Weights of a small masked image model: muon at rate 0.0063.
Rows from block 13 of a small masked image model, named by matrix and row number. Rows with one number within an expert belong to one neuron, the router's apart. Each number is 128 + 24 x the weight over its row's rms, rounded and kept within 0 to 255. All counts start at 0. After the name is the row's rms in percent of the matrix's.
Before each expert's rows are labels from the 100 images, of 14976, where the router gives the expert most weight on average: "patch colour" is the nearest of a few named colours to the mean colour under the peak. Only what is clearly more common there than usual is listed. The data: aerial photos of the United States (SatlasPretrain).
# router: router (model.blocks.13.mlp.router.weight, 4x160, trained with AdamW), inputs 54-107
# up: expert up (model.blocks.13.mlp.up, 4x80x160), inputs 54-107
# down: expert down (model.blocks.13.mlp.down, 4x160x80, transposed), outputs 54-107

# expert 1
patch colour: black
router.1 103 [124 126 172 111 121 134 132 113 129 123 139  93 130  99  90 136 102 173 140 126 151 106 127 137 146 126 128 168 114 114 151 156  75  96 123 132 110 140  57 120 162 102 104 112 139  97 180 131 126 140 122  75 168 121]
up.0 099 [141 120 166 140 180 159 116 135 119  97 144 119 105 156 111 115 203 148 129  77  85 144 112 165  87 149 138  80 130  96 111 114 149  84 107 115 164 120 109 123 157 142 143 129 143 125 156 124 128 154 169 123 175 151]
down.0 091 [105 133 145 130 138  99 132 148 156 115 124 151 128 140 143  53 119 101 161 140 143 119 140  92 128 126 138 144 141  87 130  99 115 134 143 110 139 123 127 117 134 149 192 139 129 163 104 129 116  96 106 149  99 168]
up.1 110 [ 99 153 109 121 156 137 148 121 123 145 119 121 113 128 124 129 111 149  99 159 119 130 163 146 138 119 116 132 110 105 151 110  76 124 110 107 111 130 161 134 151 109 107 179 102 143 152 127 141 159  64 137 101 142]
down.1 131 [135 171 115 137 104 112 160 149 156 154 128 119 115 115 112 134 171 123  99 101 151 110 119 120 109 103 119  87 134 148 114 122 136 144 103 152 171 112 106 130  87 154 162  75 170 127 108 124 119  94 179 133 154 109]
up.2 095 [109 126 144 119 143 121 153 124 125 125  78  47 154 166 122 104 107  86 123 136 174 116 160 122 144 131  97 117 131 139  97 191 122 133 120 127 132  87 130 149 119 134 144 110 126 123 134 120 130 115 125 140 113 105]
down.2 092 [153 108 116 123 114 122 103  96 113  94  79 145 134 129 124 139  96 172 164 138 101 103  79 110 148 110 125 132 179  91 153  72 133  82 113 112 120  99 122 119 114 135 134 120 129 101 113 133 125 105 114 118 129 140]
up.3 094 [162 114 140 167  91 135 121 162  93 123 117 111 121 118 137 151 133 126 137 156 143 136 144 173 127  95 138  95  97 146 129 162 118 129 177 116 110 118  89 151 104 165 129  88 140 132 127 135 141 104 130 126  94 136]
down.3 097 [103 109 138  92 178  86 111 141 143 136 118 116 153 117  68 113 152 133 134 133 129 145 109 100 147 147 112 153 157 110 139 109 139 145 111 116 112 164 168 108 117 103 120 139 117 138 122 160 111 132 109 125 110 103]
up.4 097 [163 121 130 143 138 155 148 133 132  81 143  81 117 144 109 109 130 135 169 119 131 104 135 140 112  90 143 101 127 107  96 119 201 105 160 122 115 152  76 151 132 110 110  99 146  96 118 107 187 119 129 143 170 170]
down.4 083 [ 98 157 140 116 167 110 104 147 142 121  85 147 127  91 107 157 156 108  92 122 151 105 145 107 113 116 191 119 101 224 138 146 107  97 137 113 118 137 133 107  90 111 101 113 111 144  96 139 119 130  92 147 126 125]
up.5 099 [117 142 123 118  97 129 151 139 133 127 143 102 129 163 136 158  88 103 142 143  81 132 136 113 100 121 104 136 144  82  92  80 139 188 144 134 119  86 101 110 117 122 133 158 173 114 160  95 128 154 165 175  91 139]
down.5 100 [163 122 152 123 153 152 117 138  95 124 133  79 155 122 113 167 121 123 143 155 142 113 183 167 134 102 142  96 102 116 176 130  82 147  60 107 123  94 109 111 124  81 144  64 142 150 167  87 115 136 118 114 107  93]
up.6 096 [ 73 170 144 157 164 110 136 145 139 115 178 148 104 130 115 124 136 115 110 130 140 121 146 113 164 135 127 148 102 141 116 135 114 159 150 128 147 108 104 136 158 128 177 106 123 162 135 129 111  94 114 118 134 140]
down.6 098 [138 142 116 125 101 131 145 125 146 151 118 119 111  96 158  87 159 143 141 155 147  96 153 123 116 162 115 111 142 103 154 117 161 120  77 111 133  91 170 132  93 140 167 109 144  59 150 152 111 151 153 125  99 119]
up.7 094 [117  98 130  96 147 154 109 167 140 177 151 133 129 144 106 132 103 124 131 119 178 127 113  87 129 138 115 136 145 123 149 119  99 107  87 138 124 105  96 109 118 113 150 145  86 136 142 184 144 122 171  82 161 125]
down.7 125 [127  97 100 118 113 120 111 142 113 149 103  92 141 124 123 139 100 135 121 132 138  79 115 126 126 138 130 137 114 126 135 114  96 121 111 134 129 105 102 162 133 102  93 115  96 137 146 129 138 116 180 123 160  76]
up.8 085 [107 112 116 147 128 182 112 106 121 150  94 139 108 150 138 129 126 135 124 155 139 127 125 113  82 148 142 147 111 125 106 136 159 122 152  92 120 152 133 177 127 119 105 108 122 130 154  77 173 116 133 100 132 161]
down.8 088 [116 182 166  95 141  99 106 120 115 130 116  96 164 122 127 146  94 114 132 133 117 133 159 109 129 101  68  94 135 132 159 142 125 125 107 116  99 129 112 114 149  99 106 168 173 136 140 112 133 130 153  91 128 139]
up.9 104 [131 140 144 142 141 130 106 112 121 151 133  90  94 158 133 116 134 109 117 145  88  93 126 117 142 139 128 101 139 109 157 132 129 108  91  93 188 136 142 156 133 150 177 144 101 168 114 132 131  85 134  99 120  96]
down.9 092 [139 120 113 111 112 109  97  98 125  73 109 136 143 137 149 151 115 142 141 158 117 147 110  96 129 153 112 171 134 117 131 123 130 154 173 151 142 107 135 133 144 136 122 175 146 145 128 100 147 142  87 131 124 120]
up.10 107 [145 166 103  78 141 130 108  91 107 130 143 148 103 132  61 156 105 164  96 111 142 175 158 126 134 144 117 164 125 130 134 123 107 128 102 138 133 158 155 137 142 127 139 161 118 134 139 105 116 121 136  92 134 140]
down.10 121 [115 111 109 128  99 146 102  98  74 154 129 131 165 138 116 158 107 150 132 136 109 144 132 200 120 145 122 150 154 163 139 152 125 159 106 107 143 136 163 155 140 131  99 141  99 117 141 141 108 139 141 108 124 146]
up.11 094 [110 111 168 115 162 148 120  93 122 133 117  92 147 139 116 130 107 117 153  86 147 108 157  90 142 120 111 173 161  63 120 132 112 125  93 122 119 117 122 107 164 134  87 107 144 148 140 156 149 110 110  79 178 186]
down.11 078 [112 110 133 168 121 132 149 117 117 146 123 124 134 148 109 139 149 103 156  93 104 136 137 161 103  92 148 158 121 129  69 130 161 126 129 145 151 115 127 113 125 135 141 106  94 120 125 148 150 128 133 115 130 115]
up.12 093 [126 118  83 165 106 122 125 119 114  90 135 126  62 176 164 153  96 139 133 104 102 175 102 161 152  99  86 101 136 123 119 119  80  92 154 114 143 170 114 152 122 119 152 157 105 113 117 131 116 126  92 150 103 144]
down.12 089 [114 100 135  97 111 175 146 151 111 158  81  96 118  85  97 127 179 125 120 147 117 123 133 122 149 137 135 119 145 177 150 144 178 169 117 131 150 117 156 123 130  81 105 163 140 156  64 130 128  98 124 122 128 116]
up.13 098 [117 126 196 117 129 171 139 150 151 140 136 151 130 169 121 119 118 125 110 152  83 114 127 131 117 106 121  97 114  83 140 157 119 149  60 125  98 110 116 107 139 121 119 194  99 130 162 135 129 123 141 134 134 153]
down.13 092 [107  98 123 137 124  76 104 143  86 115  81 106  86 144 173 153 134 138 159 108 154 159 166 134 143 160 143 128 122 134  95 118 128 135 107 139 128 114 105 155 128 143 136 115  91 124 159 124  96 139 111 137 117 118]

# expert 3
patch colour: pink
router.3 103 [144 128 167 107 142 100 128 125  98 139 149 131 102 131 155 147 135 111 152 109  78 151 170 150 122 107 147 109  94 119 128  92 109  78 111 103 150 133 150  87 133 137 147 170 115 107 147 139  98 117 145 173 133  84]
up.0 100 [171 167 105 184 145 169 130 122 123 159 117 136 149 131 154 123 124 149 130 100 164  84  98 135 153 111 123 132 111 152  69 139 125 147 123 137 157 141 129 115 139 122 166 143 110 148 179 118 138 139 114 109 105 113]
down.0 093 [158  93 120 145 158 134 105  95 141 165 100  99 143 132  89  95 108 141 146 145 122 122 100 140  71  74 119 111 158 156 122 119 133 136 121 145 134 130 115 122 106 140 144 187 181 118 143 141  91 127 125  96 100 126]
up.1 097 [137 125 101 166 108 112 117 146 119 115 166 154 114 143 152 145 130 109 158 132 116 141 104  50 139 127  66 148 140 116 131 109  99 146 125 117 135 137  95 109 139 143 154 150 157 129 129 142 108 121 122 134 124  92]
down.1 107 [123 143 113  91 129 135 149 106  69  71  88  99 120 119 169 123 115 136  78 105 166 129 120 152 111 123 138 134 119 114 150 146 128 142 100 108 148 138 121 135 105 144 176 124 120 118 104 148 132  92 156 126 126 138]
up.2 093 [103 136 162 152 121 121 124 125 123 130 116 116 143 150 150 136  96 120 147 122 182 156  75 132  87 124 110 118 125 143 115  97 124 148 159 151 175 125 139  94 136 125 119 101 122 128 117 136 119 137 115 119 142  81]
down.2 094 [170 118 101 113 100 125 125 157  49 107 161 114 128 145 132 142 146 126 108 150 100  86 147 118 133 142 110 144 192  81 146 133  91 103 157 127 117 109 134 145 116 148 121 154 152 154 164 118 141 117 131 108 130 151]
up.3 094 [183 168 151 118 154 147 132 152  95 121 107  87 160 139 150 122  87 152 166 124 133 110  99 125 113 141  87 154 164 138 119 125 132 133  78 188 123 150  95 155 116 120 120 130 110  90 162 121 113 148 124  77 139 149]
down.3 099 [121 158 119 114 116 135 143 146 186 180 104 171 121 102 174 135  83 158 118  89 109 112 147  86 112 133 109 156 120 135 185 119 113 165 115 141 146 151 132 123 112  84 177 105 148 126 107 102 127 108 113 143 152 100]
up.4 095 [121  98 162 121 121 136 145 126  91 127 141 165 121 161 159 169  96 119 152 131 135 163 132 135 141 108 131  91 123  99 148 117 122 113 124 142  96 115  82  89 143 171 174 163  81 108 161 134 164 111 136 146 104 160]
down.4 099 [108  98 103 149 127 137 102 106 117 116 141 165 126 143 115 133 139 134 146 125 128 100 130 147 130 132 123 176 114  96 102 112 125 135 122 131 151 114  97 132 132 121 138 146  98 137 151 132  98 155 137 126 163 107]
up.5 084 [139 105 143 111 106  97 106 112 101 154 110 134 110 126 184 141 114 138 168 138 129 134 130  86 139  62 128 128 105 110 171 123 107 118 123 120 108 145 126 156 139 141 160 151 106  95 118 122 155 141 106 141 133 130]
down.5 091 [112 131 126 146 127 133 145 152 132 182 163 109  86 110 106 145 133  73  64 145 118 126 168 163 170 160 136 130  77 162 135 147 133 153 105 111 112 131  95 120 142 138 120 119 161 117  83 104 150 142 136 115 152 151]
up.6 113 [127 156 103 160  96 160 132 128 110  99 139 106  76 163 171 121 130 106 136 131 131 102 100 140  90 125 131 103 134 109 126 111 127 142 147 109 162 145 144 175 163 137  56 114 154 115  99 128 108 161 163  95  89 146]
down.6 134 [133 154 148 130 142 139 131 129 103 128  75 115  99 114 138 113 175 130 134 101 116 151 137 127 117 149 127 142 117  96 133 165 141 137 119 129 131 162 128 159 140 106 123 139 151 115 121 114  99 132 156 128  77 135]
up.7 096 [113  85 176 157 137  97  99 107 104 121  89 143 104 139 123 141 132 164 136 140 123  99 134 102 168 123 106 144 146 139 115 152 148 119 142 135 120 121 156 147  99 137 176 151 121 148 188 140 152  86  91 150 183 105]
down.7 099 [140 136 108  96 149 124 131 129 102 135 184  96  91  75 135 129 134 137  82 116 163 130 120 142 105 159 151  76 134 150 124 117 116 140 164 117 142 129 122  92 173 156  96 149 141  82  81 153  82 178 160 109 131 106]
up.8 102 [112 138 137 146 165  99 135 132 122 148 132 125 150  65 142  88 125 139 104 106 101  81 139 105 135 137 136 106 115 114 131 137 102 127  65 107 109  90 102 142 149 147 134 155 117 163 134 139 143 124 126 116 165 103]
down.8 102 [154  82 103 167 117  99 111 118 106 125  79 134  93 144 150 142 140 106 110 122 119 129 111 149 129 138 125 157 108 122 120 131 131 158 150 134 156 197 146 142 127 151 180  96 150 126 133 102 116 132 128 110 109 141]
up.9 111 [144 133 107  90 141 111  77 181 119 139 161  95 122 113 114 141 154  89 115  86 120 141 110 115 121 124 153  88  88 164 146 110 126 101 121 126 167 119 150 133 122 176 136 102  96 132 142 165 134 106 159 142  81 110]
down.9 107 [114 109 144 126 126 144 146  92 132 182 127 129 167 120 129 124  95 167 106 161 141  97 161 114  97 136 111 114 156 120 130 150 118 104 118 122  96 154 120 101 174  83 116 194 160 144 131 149 128 184 112 109 115 139]
up.10 101 [120 113 117 175  80 132 135 142  98 115 127 127 124 134 150 134 148 141 127  88  94 137 102 138 122 104 113 140 142 126 141 137 134 118 135 117 139  98 103 163 130 107 105 108 113 135 154  98  67 153 135 150  90 110]
down.10 102 [132 145 134  75 181 116 138 127 151 140 119 132 133 135 150  97 119 137 127  99 135 102 147 106 152  93 152 129 102 146 156 156 103  94 116 121 143 136 161  78 136 128 161 158 135 150 100 160 129  78 117 107 165 145]
up.11 078 [130 149 122 154 118 146 129 160 128 166 135 125 126 120 155  88  78 135 112 102 112 148 111 143 181 122 165 105 117 132 159 162 153 127 106  97 102 142 170 123 146 103 127 115  91 108  86 145 134 114 121 131 126 136]
down.11 074 [116 143 115 112 165 136  57 150 122 124 153 119 135 156 121 119 122 114 117 186 131  97 170 118 117 104 128 159 154 151 119 121  91 101 141 113 120 123 117 131 166 139 107 149 128 125 116 138 160 154 149 119 125 110]
up.12 101 [139 136 131 138  92 169 139 132 117  78 126 150 127 118 143 132 120 142 100 129 156  94 125 115 151 144 118 129 129 114 127 131 107 120 129 116 103 199 112 165 172 125 148  70 127  95 145 101 113 137 145 118 118 142]
down.12 096 [162  99 137 120 157 133 135 137 146 168 118 125 123 109 105  79 132 102 159 114 126 137 147 139 108 132 167 145 155 121 142 139 138 156 141 135 155  68 147  81 114 124 102 162 108  98  96 170  99 127 145 114 128 148]
up.13 097 [ 87 121 132 141 103 121  97 107  72 115  94 120 104 128 138 169 127 123 137 132 126 157 107 164 103 112 196 126  92 141 150 144 125 153 135 119 138 160 159 149  98 131 137 156 145 147 126 102 145  99 141 131 107 114]
down.13 085 [156 133  95 123 115 118 163 158 151 146 144 104 113 159  88 136 132  93 113 140 101 120 120 134 104 119 122 144 125 152 109 159 172  98 133 120  91 108 126 138 138 147 124 104 152  73 121 124 133 146 129  87 126 144]

# expert 2
patch colour: pink
router.2 102 [153 117 101 119  92 126 108 167 116 132 112 129 122 113 169 105  80 102 127  88 157 134 134 133 113 111 110 175 120  85 151 170 128 149 126 156 121 131 130 135 141 130 109  63  97 117 109 139 117 150 153 116  98 128]
up.0 103 [169 125 172 116 207 138 125 122  84 150 174  93 142 155 158 143 111 110 115 133 113  99  88 150 147 100 131 122 140 136 157  89 125 129 142 119 110 111 107 166 137  89 147 119  98 114 123  80 143 110 137 107 152 129]
down.0 096 [110 143 130  82 128  94 120 181  99 154 160 133 146 118 101 155 120 152 113 142 130 108 140  95 177 151 135 159 128 149 104 102 135 121 125 114 147 112  93 109 102 126 165 154 175 107 132 154 129 113 115 137 111 148]
up.1 099 [134 149 147 164 113 134 140 162 152 139 158 103 103 115 139 127 106 183 131 135 115 130 141 113 141 135 115 117 117 129 103 130 120 130 115  86  94 116  79 155 111 130 139  87  91 140  81  75 108 103 127 113 158 149]
down.1 101 [118  98 143 165  99 127 120 122 125 138 101 152  91 119 152 126 135 115 154 115 155 147  90 122 150 120 129 134 165 152  82 187 118 182 145 158 117 119 134 171 160 137 101 124  94 137 142  99 120 140 138 148 124 110]
up.2 089 [145 120 111 122 158  88 138 131 108 146 100 144 126 144 108 128 126 193 121 140 158 133  99 101 152 119 140  82 113 135  85  90 127 157 114 139 133 116 133 162 107 141 151 135 156 117 121 126 132 170 116 145 115  90]
down.2 094 [ 94 177 123  97 131 167  88 124 123 131 133 122  83 166  76 134  97 155 161 176 110 160 114 130 113 116 119 136 150 192 168 105 119 126 136 122 126 155 111 115 170 132  87 133 102  86 142  74 142 161 153 129 151 105]
up.3 090 [102 152 146 169  97 118 120 138 139 132 113 111  87 129 147 106 135 114 194 145 110  99 125 136  95 115 129 106 129  80  91 126 137 155 126 133 129 150 154 117 142 163 102 131 119 114 125 104 127 107 105 126  98 170]
down.3 096 [ 93  98 122 170 134 155 156  94  94 116 123 171 105 171 139 157 115 106  82 129 106 151 147 137 103 123 151 108 123 107 118 138  88 126 104 119 116 132 134 131 129 158  96  88 130 167 167 119 124  99 146 117 120  85]
up.4 104 [115 154 136 159  79  90 113 120 108 165 139 124 156 144 125 131 141 107 147 110 126 130 170 132 161  91 112 145 115 110 142  81 115 146 126 144 154 147 130 114  98 113 145 157 153 135 121 104 142 124 163 117 119  93]
down.4 093 [116 107 140  65 159 136 128 130 138  92 139 111 160 113 144  91 125 150 125 131 133  99 106  68 124 153 126 131 127 173 124 142 125  94 137 118 111 122 151 137 162 153 130 106  86 183 134 146 141 144 106 117  97 118]
up.5 105 [116 132 133  94 122 125 129 122 109 133 140 105  78 147 122 177  82 109 152 159 144 151 129 121 120 125 116 161 115  85 126 130 125 155 122 132 135 116 108 123 119 154 171  80 151 112 113 159 142 126 105 127 132 122]
down.5 136 [138  95 142 122 135 122 136 149 133 116 114 119 125 118 106  91 172 135 105  76 112 112 153 160 118 174 126 104 146 172 109 133  75 127 102 122 145 165 193 163  94 120 140 175 114 125 118 109 131 152 147 137 121 111]
up.6 104 [126 132 116 148 106 158  89 142 155 114 112 156 129 170 172 123 110 169 144 105 133 142 109 114 128 146 152  99 144 137 169 154 131 143  97 180 106 152 157 138 135  37 141 123 112 114  79 120 186 131  96 143 120 106]
down.6 105 [153 107 113  88 167 147 150 134 133 141 138 122 132  79 139 145 123 178 120  99 146 145 142 135 127 107  98 123 104 130  80 108 112 124 147 111  94 136 188 157 119 111 147 109 138 119 133 107 143 148 174 164 117 127]
up.7 113 [100 122 125  91 126 152 134 134 137 128 131 174 117 178  98 137  97 116 121 120 134  88 159 139  92 146 138 109 137 113 146 123 129 104 116 116 144 122 144  95 137 139 100 135  91 149 117 161 129  93 112 101 144 148]
down.7 091 [139 122 110 128 129 131 120 156 123  93 146  94 132 124  84 142 180 180 137 166 109  87  94 126 149 131 131 123 136 159  96 138 143 128 193 117 134 141 110 160 128  78 124  89 112 124 151 101 110 131 128 132 115 198]
up.8 095 [138 140 156 123 134 136 131 150 118 111 139 145 144 136 142 125  87 145 135 118 161 186 145 113 108 117  99 128 148 170 167 152 144  72 115 133 179  88 114 130  82 127 122 112 112 142 158 117 119 135 151 183 119  98]
down.8 091 [134 123 138 113 127 171 133  98 152 170 137  79 113 154 155 148 144 136 134 110 114  97 119 135 130 168  99 109 173 105 108 158 103 138  78 105 152 154 101 124 110  81 147 155 109 106 142  87 122 142 131 154 150 136]
up.9 085 [109 129  91 122 108 110 105 105  94 129  90 140 134 132 124 140 141 121 132 132 125 101 108 107 111  88 151 156  79 122 156 116 122 113 181 102 156 166  85 112 134 133 139 111 137 136  88 191 183 144 108 117 157 125]
down.9 091 [170 152 185 158 126 148 148 122 148 143 168 156 128 122 143 125 110  76 147 123 145 146 186 136 141 104 115  93 132 132  81 126 201 125  93 161  98 129 119 125 144  70 111 140 135 117  77  76 106 164 133 122 135 152]
up.10 098 [108 144 118  98 157 121 129 126 125 130  79 153  96 112  79 112 102 161 126 129  92 131 148 115  80 150 132 123 137 109 100 144 152 119 197 117 132 132 114 118 143 162 129 171 126 106 137 142 123 153 114 129 132 113]
down.10 089 [140 118 165 187 151 117 116 105 100 179 127 100 110 117 114 163 111  88 108 132 124  98 150 132 120 147 109 112  96 155 118 147  99 163  65 146  76 105 127 106 143 133 126 131 110 125 146 156 129 131 167 136 143 116]
up.11 094 [103 158 126 125 116 142 132 115 120 114 120 138 156 149 111 119 100 126 150 120 153 134 133 124 123 112  99 136 158  63 128 150  89 136 141 160 137 137  82 151 103  88 107 138  80 146 117 108 122 117 129 134 151 151]
down.11 094 [127 138 159 113 147  98 177 152 107 133 145 112 105 121 134 157 116 130 114 138 135 149 153 121 102 130  73 108 168 104 119 146 111  75 122 116 125 101 111  80 110 114 156 173 115 144 147 145 107 132 154 150 155  88]
up.12 090 [161 139 152 128 131 158 126 178  89 113 160 113 148 138 137 135 143 155 135 121 166 148 113  96 152 118  99 186 140 161 134  78 107 110 105 145 101  98  54 152  55 142 178 125  89 113 128 140 135  92 142 126 192 118]
down.12 091 [105 124 138 141 106  80 105  88 145 177 118 133 109 139 137 144 103 131 128  93 143 134 133  90 136  85 128 122 140 133 113 145 146 153 111 177  81 139  75 107 125  95 112 165 135  87 124 111 144 151 130 108 115 138]
up.13 098 [128 135 128 121 115 123 146 102  84  75  99 124 140 154 147 140 122  99 135 127 138  77 140 140 143 115 124 136  80 109 113  89 126 136 149 150 163 143 123 147 116 158 102 171  99  81 132 115 100 158 138 167 147 119]
down.13 094 [147 138  92 121 162 164  88  89 145 109 146 118  78 144 109 112  87 128 135 158 108 136 101 170 153 174 127 136 125 113 162 110 147 164 160 119 148 139  93 126 100 122 165  95 143 124 134 124 101 119 129 108 149  77]

# expert 0
patch colour: brown
router.0 092 [110 158 131 112 166 130 113 129 162 105  81 103 109  91 123 124 103 105 116 122 117  93 131 106  90 130 150 119 126 127  85  96 129 158 154 136 127 146 121 166 118  97 149 110 150 145 122 137 109 140  92  75 156 175]
up.0 072 [127 145  66 127 108 107 179 160 119 160 147  86 100 167 119 116 132 140 148 112 131 145 166  90 128 151 114 113 128 127 129  94 118 139 148 136 112 182 172 138 153 128 130 114 113 117 141 139 125 150 164 131 116 155]
down.0 054 [121 125 110 110 146 136 119 132  97 127 146 112  64 177 153 174 107 120 137 155 157 163 166 128 112 107 132 121 117 108 154 124 131 130 152 120 164 149 128 135 106 150 150 116  91  94 139 136 113 113 168 130 156 145]
up.1 121 [121 168 109 132 141  94  95 157 116 126  90 147 125 135 129 129  75 181 137  93  89 155  85 135 142 101 124 131 100  76 146 112 128 166 138 151 112 164 132 134  91 153 142  99 102 124 155 155 157 118 142 139 119 132]
down.1 129 [133  99 145  84 140 138 134 136 137 145 122 109 160  61 104 102 155 124 105 155 156 140 146 131 136 122 108 141 142 156 142 183 135 125 137 102 135 122 133 124 154  61 124 163  98 120  73 163 125 136 103 108 107 113]
up.2 110 [ 82 159 148 125 137 131 147 142 120 115 118 134 123 114 135 142 120 152 117  99 147 149 129  99 137 167 120 125 203 143 130 126  40 127 130 135  97 106  69 111 141 101 154 134  90 149 137 104 142 108 134 142 107 175]
down.2 136 [154  77  68  88 158 131 136 102 128 161  85 145 107 103 133  89 142 124 136 132 101  63 147 138 145 104 136 125  78 108  95 120 143 123 144 108 179 111 139 171 105 155 108 126 131 100 130 159  80 123 153 110 139 145]
up.3 105 [150 172 114 177 137 115 174 118 149 137 131 141 105 114 178 127 114 132 105 167 152  86 172 132 146 167 131 105 115 142 122 109  86  99 108 171 118 110 148 117 120 127 123 185 105 102 136 115 134 127 132 150 114 156]
down.3 098 [105 158 116 155 121  93 104  71 113 131 121 110 159 116 110 122 167 137 132 137  79 133  93 130 123 116 135 114 149 136 126 176 103 116 136 121 115 155 151 122 142 110  91 158 138 125 155 132 150  90 149 163 154 143]
up.4 120 [133 143 137 110 103 121  88 103 145 146 116 102 114 133 127 141 121 136 134 100 162 145 123 124  89 129 114 135 138 150 125 168 111 121 166 126 139 177 132 172 115 123 112 129 134 136 113 134 124 156 152 134 113 109]
down.4 082 [111  96  83 176 144 132 157 168 147 134  94 145 170 144 129  91 116 116 121 123 126 143 132 129 148 131 106 113 139 104 108 118 127 140 110 150 149 134 102 114  94 125 177 149 112 156 131 138 138 116 146 149 144 161]
up.5 098 [ 86 137 112 134  84 148 128  99 128 120 153 152 107 124  64  89 139 114 151 123 154 132 126 101 126 143 131 132 135 138 104 160 100 118 169 157 149 148 112 105 108 157 130 101 102 124 160 115 137 105 132 115 133 108]
down.5 074 [161 130 152 158 138 124 129 113 124 183  67 106 153 120 172  98 123 124 121 128  96 162 152  99 142 111 164  89  90 157 121 123 159 134 146 162  98  96 159 137  87 119 120 149 151 111 122 167 162 143 102 155 113 110]
up.6 088 [131 135 146 141 109 163 153 141 166  93  99 120 153 160 113 124 132 149 174 101  97  91 150 112 121  94 107 165  82 123 114 120 104 130 117 141 121 154 143 138 122 123 119  70 111 110 171 170 130 111 179 124 131  96]
down.6 099 [142 143 150 107 122 126 115 166 135  86 120  80 119 148 113 154 112 130 121  92 113 132 122 137 164 133 151  91  91  91 138 113 160 111 117  92 106 126 130 152 123  99 114  86 132 136 133 147 202 147 150 151 137 178]
up.7 104 [114 157 148 139 131 111 118 114 149 142  83 162 155 133  76 146 108 137 115 145 138 160  75 100 124 106 135 149 111 110 135  81 134 133 123 128 120 140  82 119 180 145 152 128  83 152 164 141 108 122 138 119 101 104]
down.7 115 [142 147  76 141 110 131 119 111 121 121 149  86 103 148 131  95 143 143 101 148 134 101 156 188 126 115 114  87 137 137 139 142 136  89 173 124 131 134 174 181 121 150 120 130 143 113  91 133 151 135 103 127 152 155]
up.8 108 [155 121 117  92 101 130  81 122 137 112 156 110 122 125 101 130 132 145 103 157 116 139 181 134  90 157 150 153 173 113 114 169 122 130 151 128 116 150 154 141 111 100  93 120  79 102  98 107 136 127 155 136 129 146]
down.8 121 [120 115 124 115 123 144 112 153 137 143 123 142 118 135 100 130 116 161 143 127 156 122  91 108 186 106 141  93 165 134 121 128 163 154 138 136 124 116 120 102 149 130 145 101 119 115 124  99 108 128 111 138 111 151]
up.9 108 [119 167 133 136 132 107 109 127 139 109 132 119 113  93  79 137 111 143 145 160 152 155 124 110 169 167 121 140 172 130 136 124 101 102 102 106 118 155 114 136 164  87 125 129  98 132 154 168 129  86 114 112 127 131]
down.9 110 [ 78 167 151 125 130 176 106 112 130 131 130 147 103 193 172 137 116 119  69 121 101 107 113 147  74 173 116 139 106 118 136 100 160 143 179 115 167 113 145 152 108 173 139  98 140  74 118 102 141 118 117 133 141 143]
up.10 111 [ 93 146 128  97 145 157 144 114  92 168 137 147 105 125  76 162 171 142  83 150  90 149 114 105 114 155 134 147 130 133 108 111 110 108 122 119 104 140 123 152 156 135 114 144 109  98 152 111 156  95 124 139 143 150]
down.10 114 [140 154  98 168 118 116 105 137 131  53 124  87 124 141 186  86 115 103 171 118 159 114 120 138 164  93  81 102 157  70 128 140 105 113 141 127 144 127 163 139 149 126 136 104 107 122 100 144 131 151 150 107 117 158]
up.11 111 [137 136 114 108 154 126 139 121 104 130  98 111 145 132 119 121 117 156 120  99 118  99 118 121 126 148 164  82 101 130  97 139 139  79 128 123 147 109 132 134 125 121 141 117 103 144 169 149 143 115 112 159 149 117]
down.11 117 [120 122  96 122 153 121 104 127 156 112 121 151  98 125 106 142 145 106 160 152 148 186  97 122 102 127 109 142 127 124 111 118 138 132 112 149 125 157 140 134 141  96 101 145 163  80 104  94  89 101 129  85 128 162]
up.12 108 [ 74  98  90 131 144  77 149 114 124 167 130 136 116 164 123 131 115 101 176  94 134 173 117 160 106 132 142 131 119 107 162 137 128  88 155 139 119 120 133 118 151 124 111 142  99 160 141 133  90  92 145 119 136 103]
down.12 102 [145 119 164  83 134 163  93 102 138 116 143 132 104 119 106 124 130 157  68 131 139 109 148 102 137 147  88 157 190 129  76 134 126 180 126 118 122 143 129 116 124 102 100 113 128 110 153 154 131 152 123 133 169 156]
up.13 099 [109 129 110 114 150 153 106 118 105 141 116  98 151 104 137 129 109 104 128 133 132 113  93 175 128 189 122 144 172 103 150 122 124 140 140 170 127 101 131 139 147 117 141  98 107 125 135 137 105 153 151 123 111 139]
down.13 109 [126 121 138 107 116  80 122 151 113 136 131 113 151 106 125 150 122 151 151  92 132 109 128 111 147  97 103 135 156 128 143 167  97 126 121 105 134 129 102 141 131 125  90 131 108 111 169 187 105 136 139 109 143 130]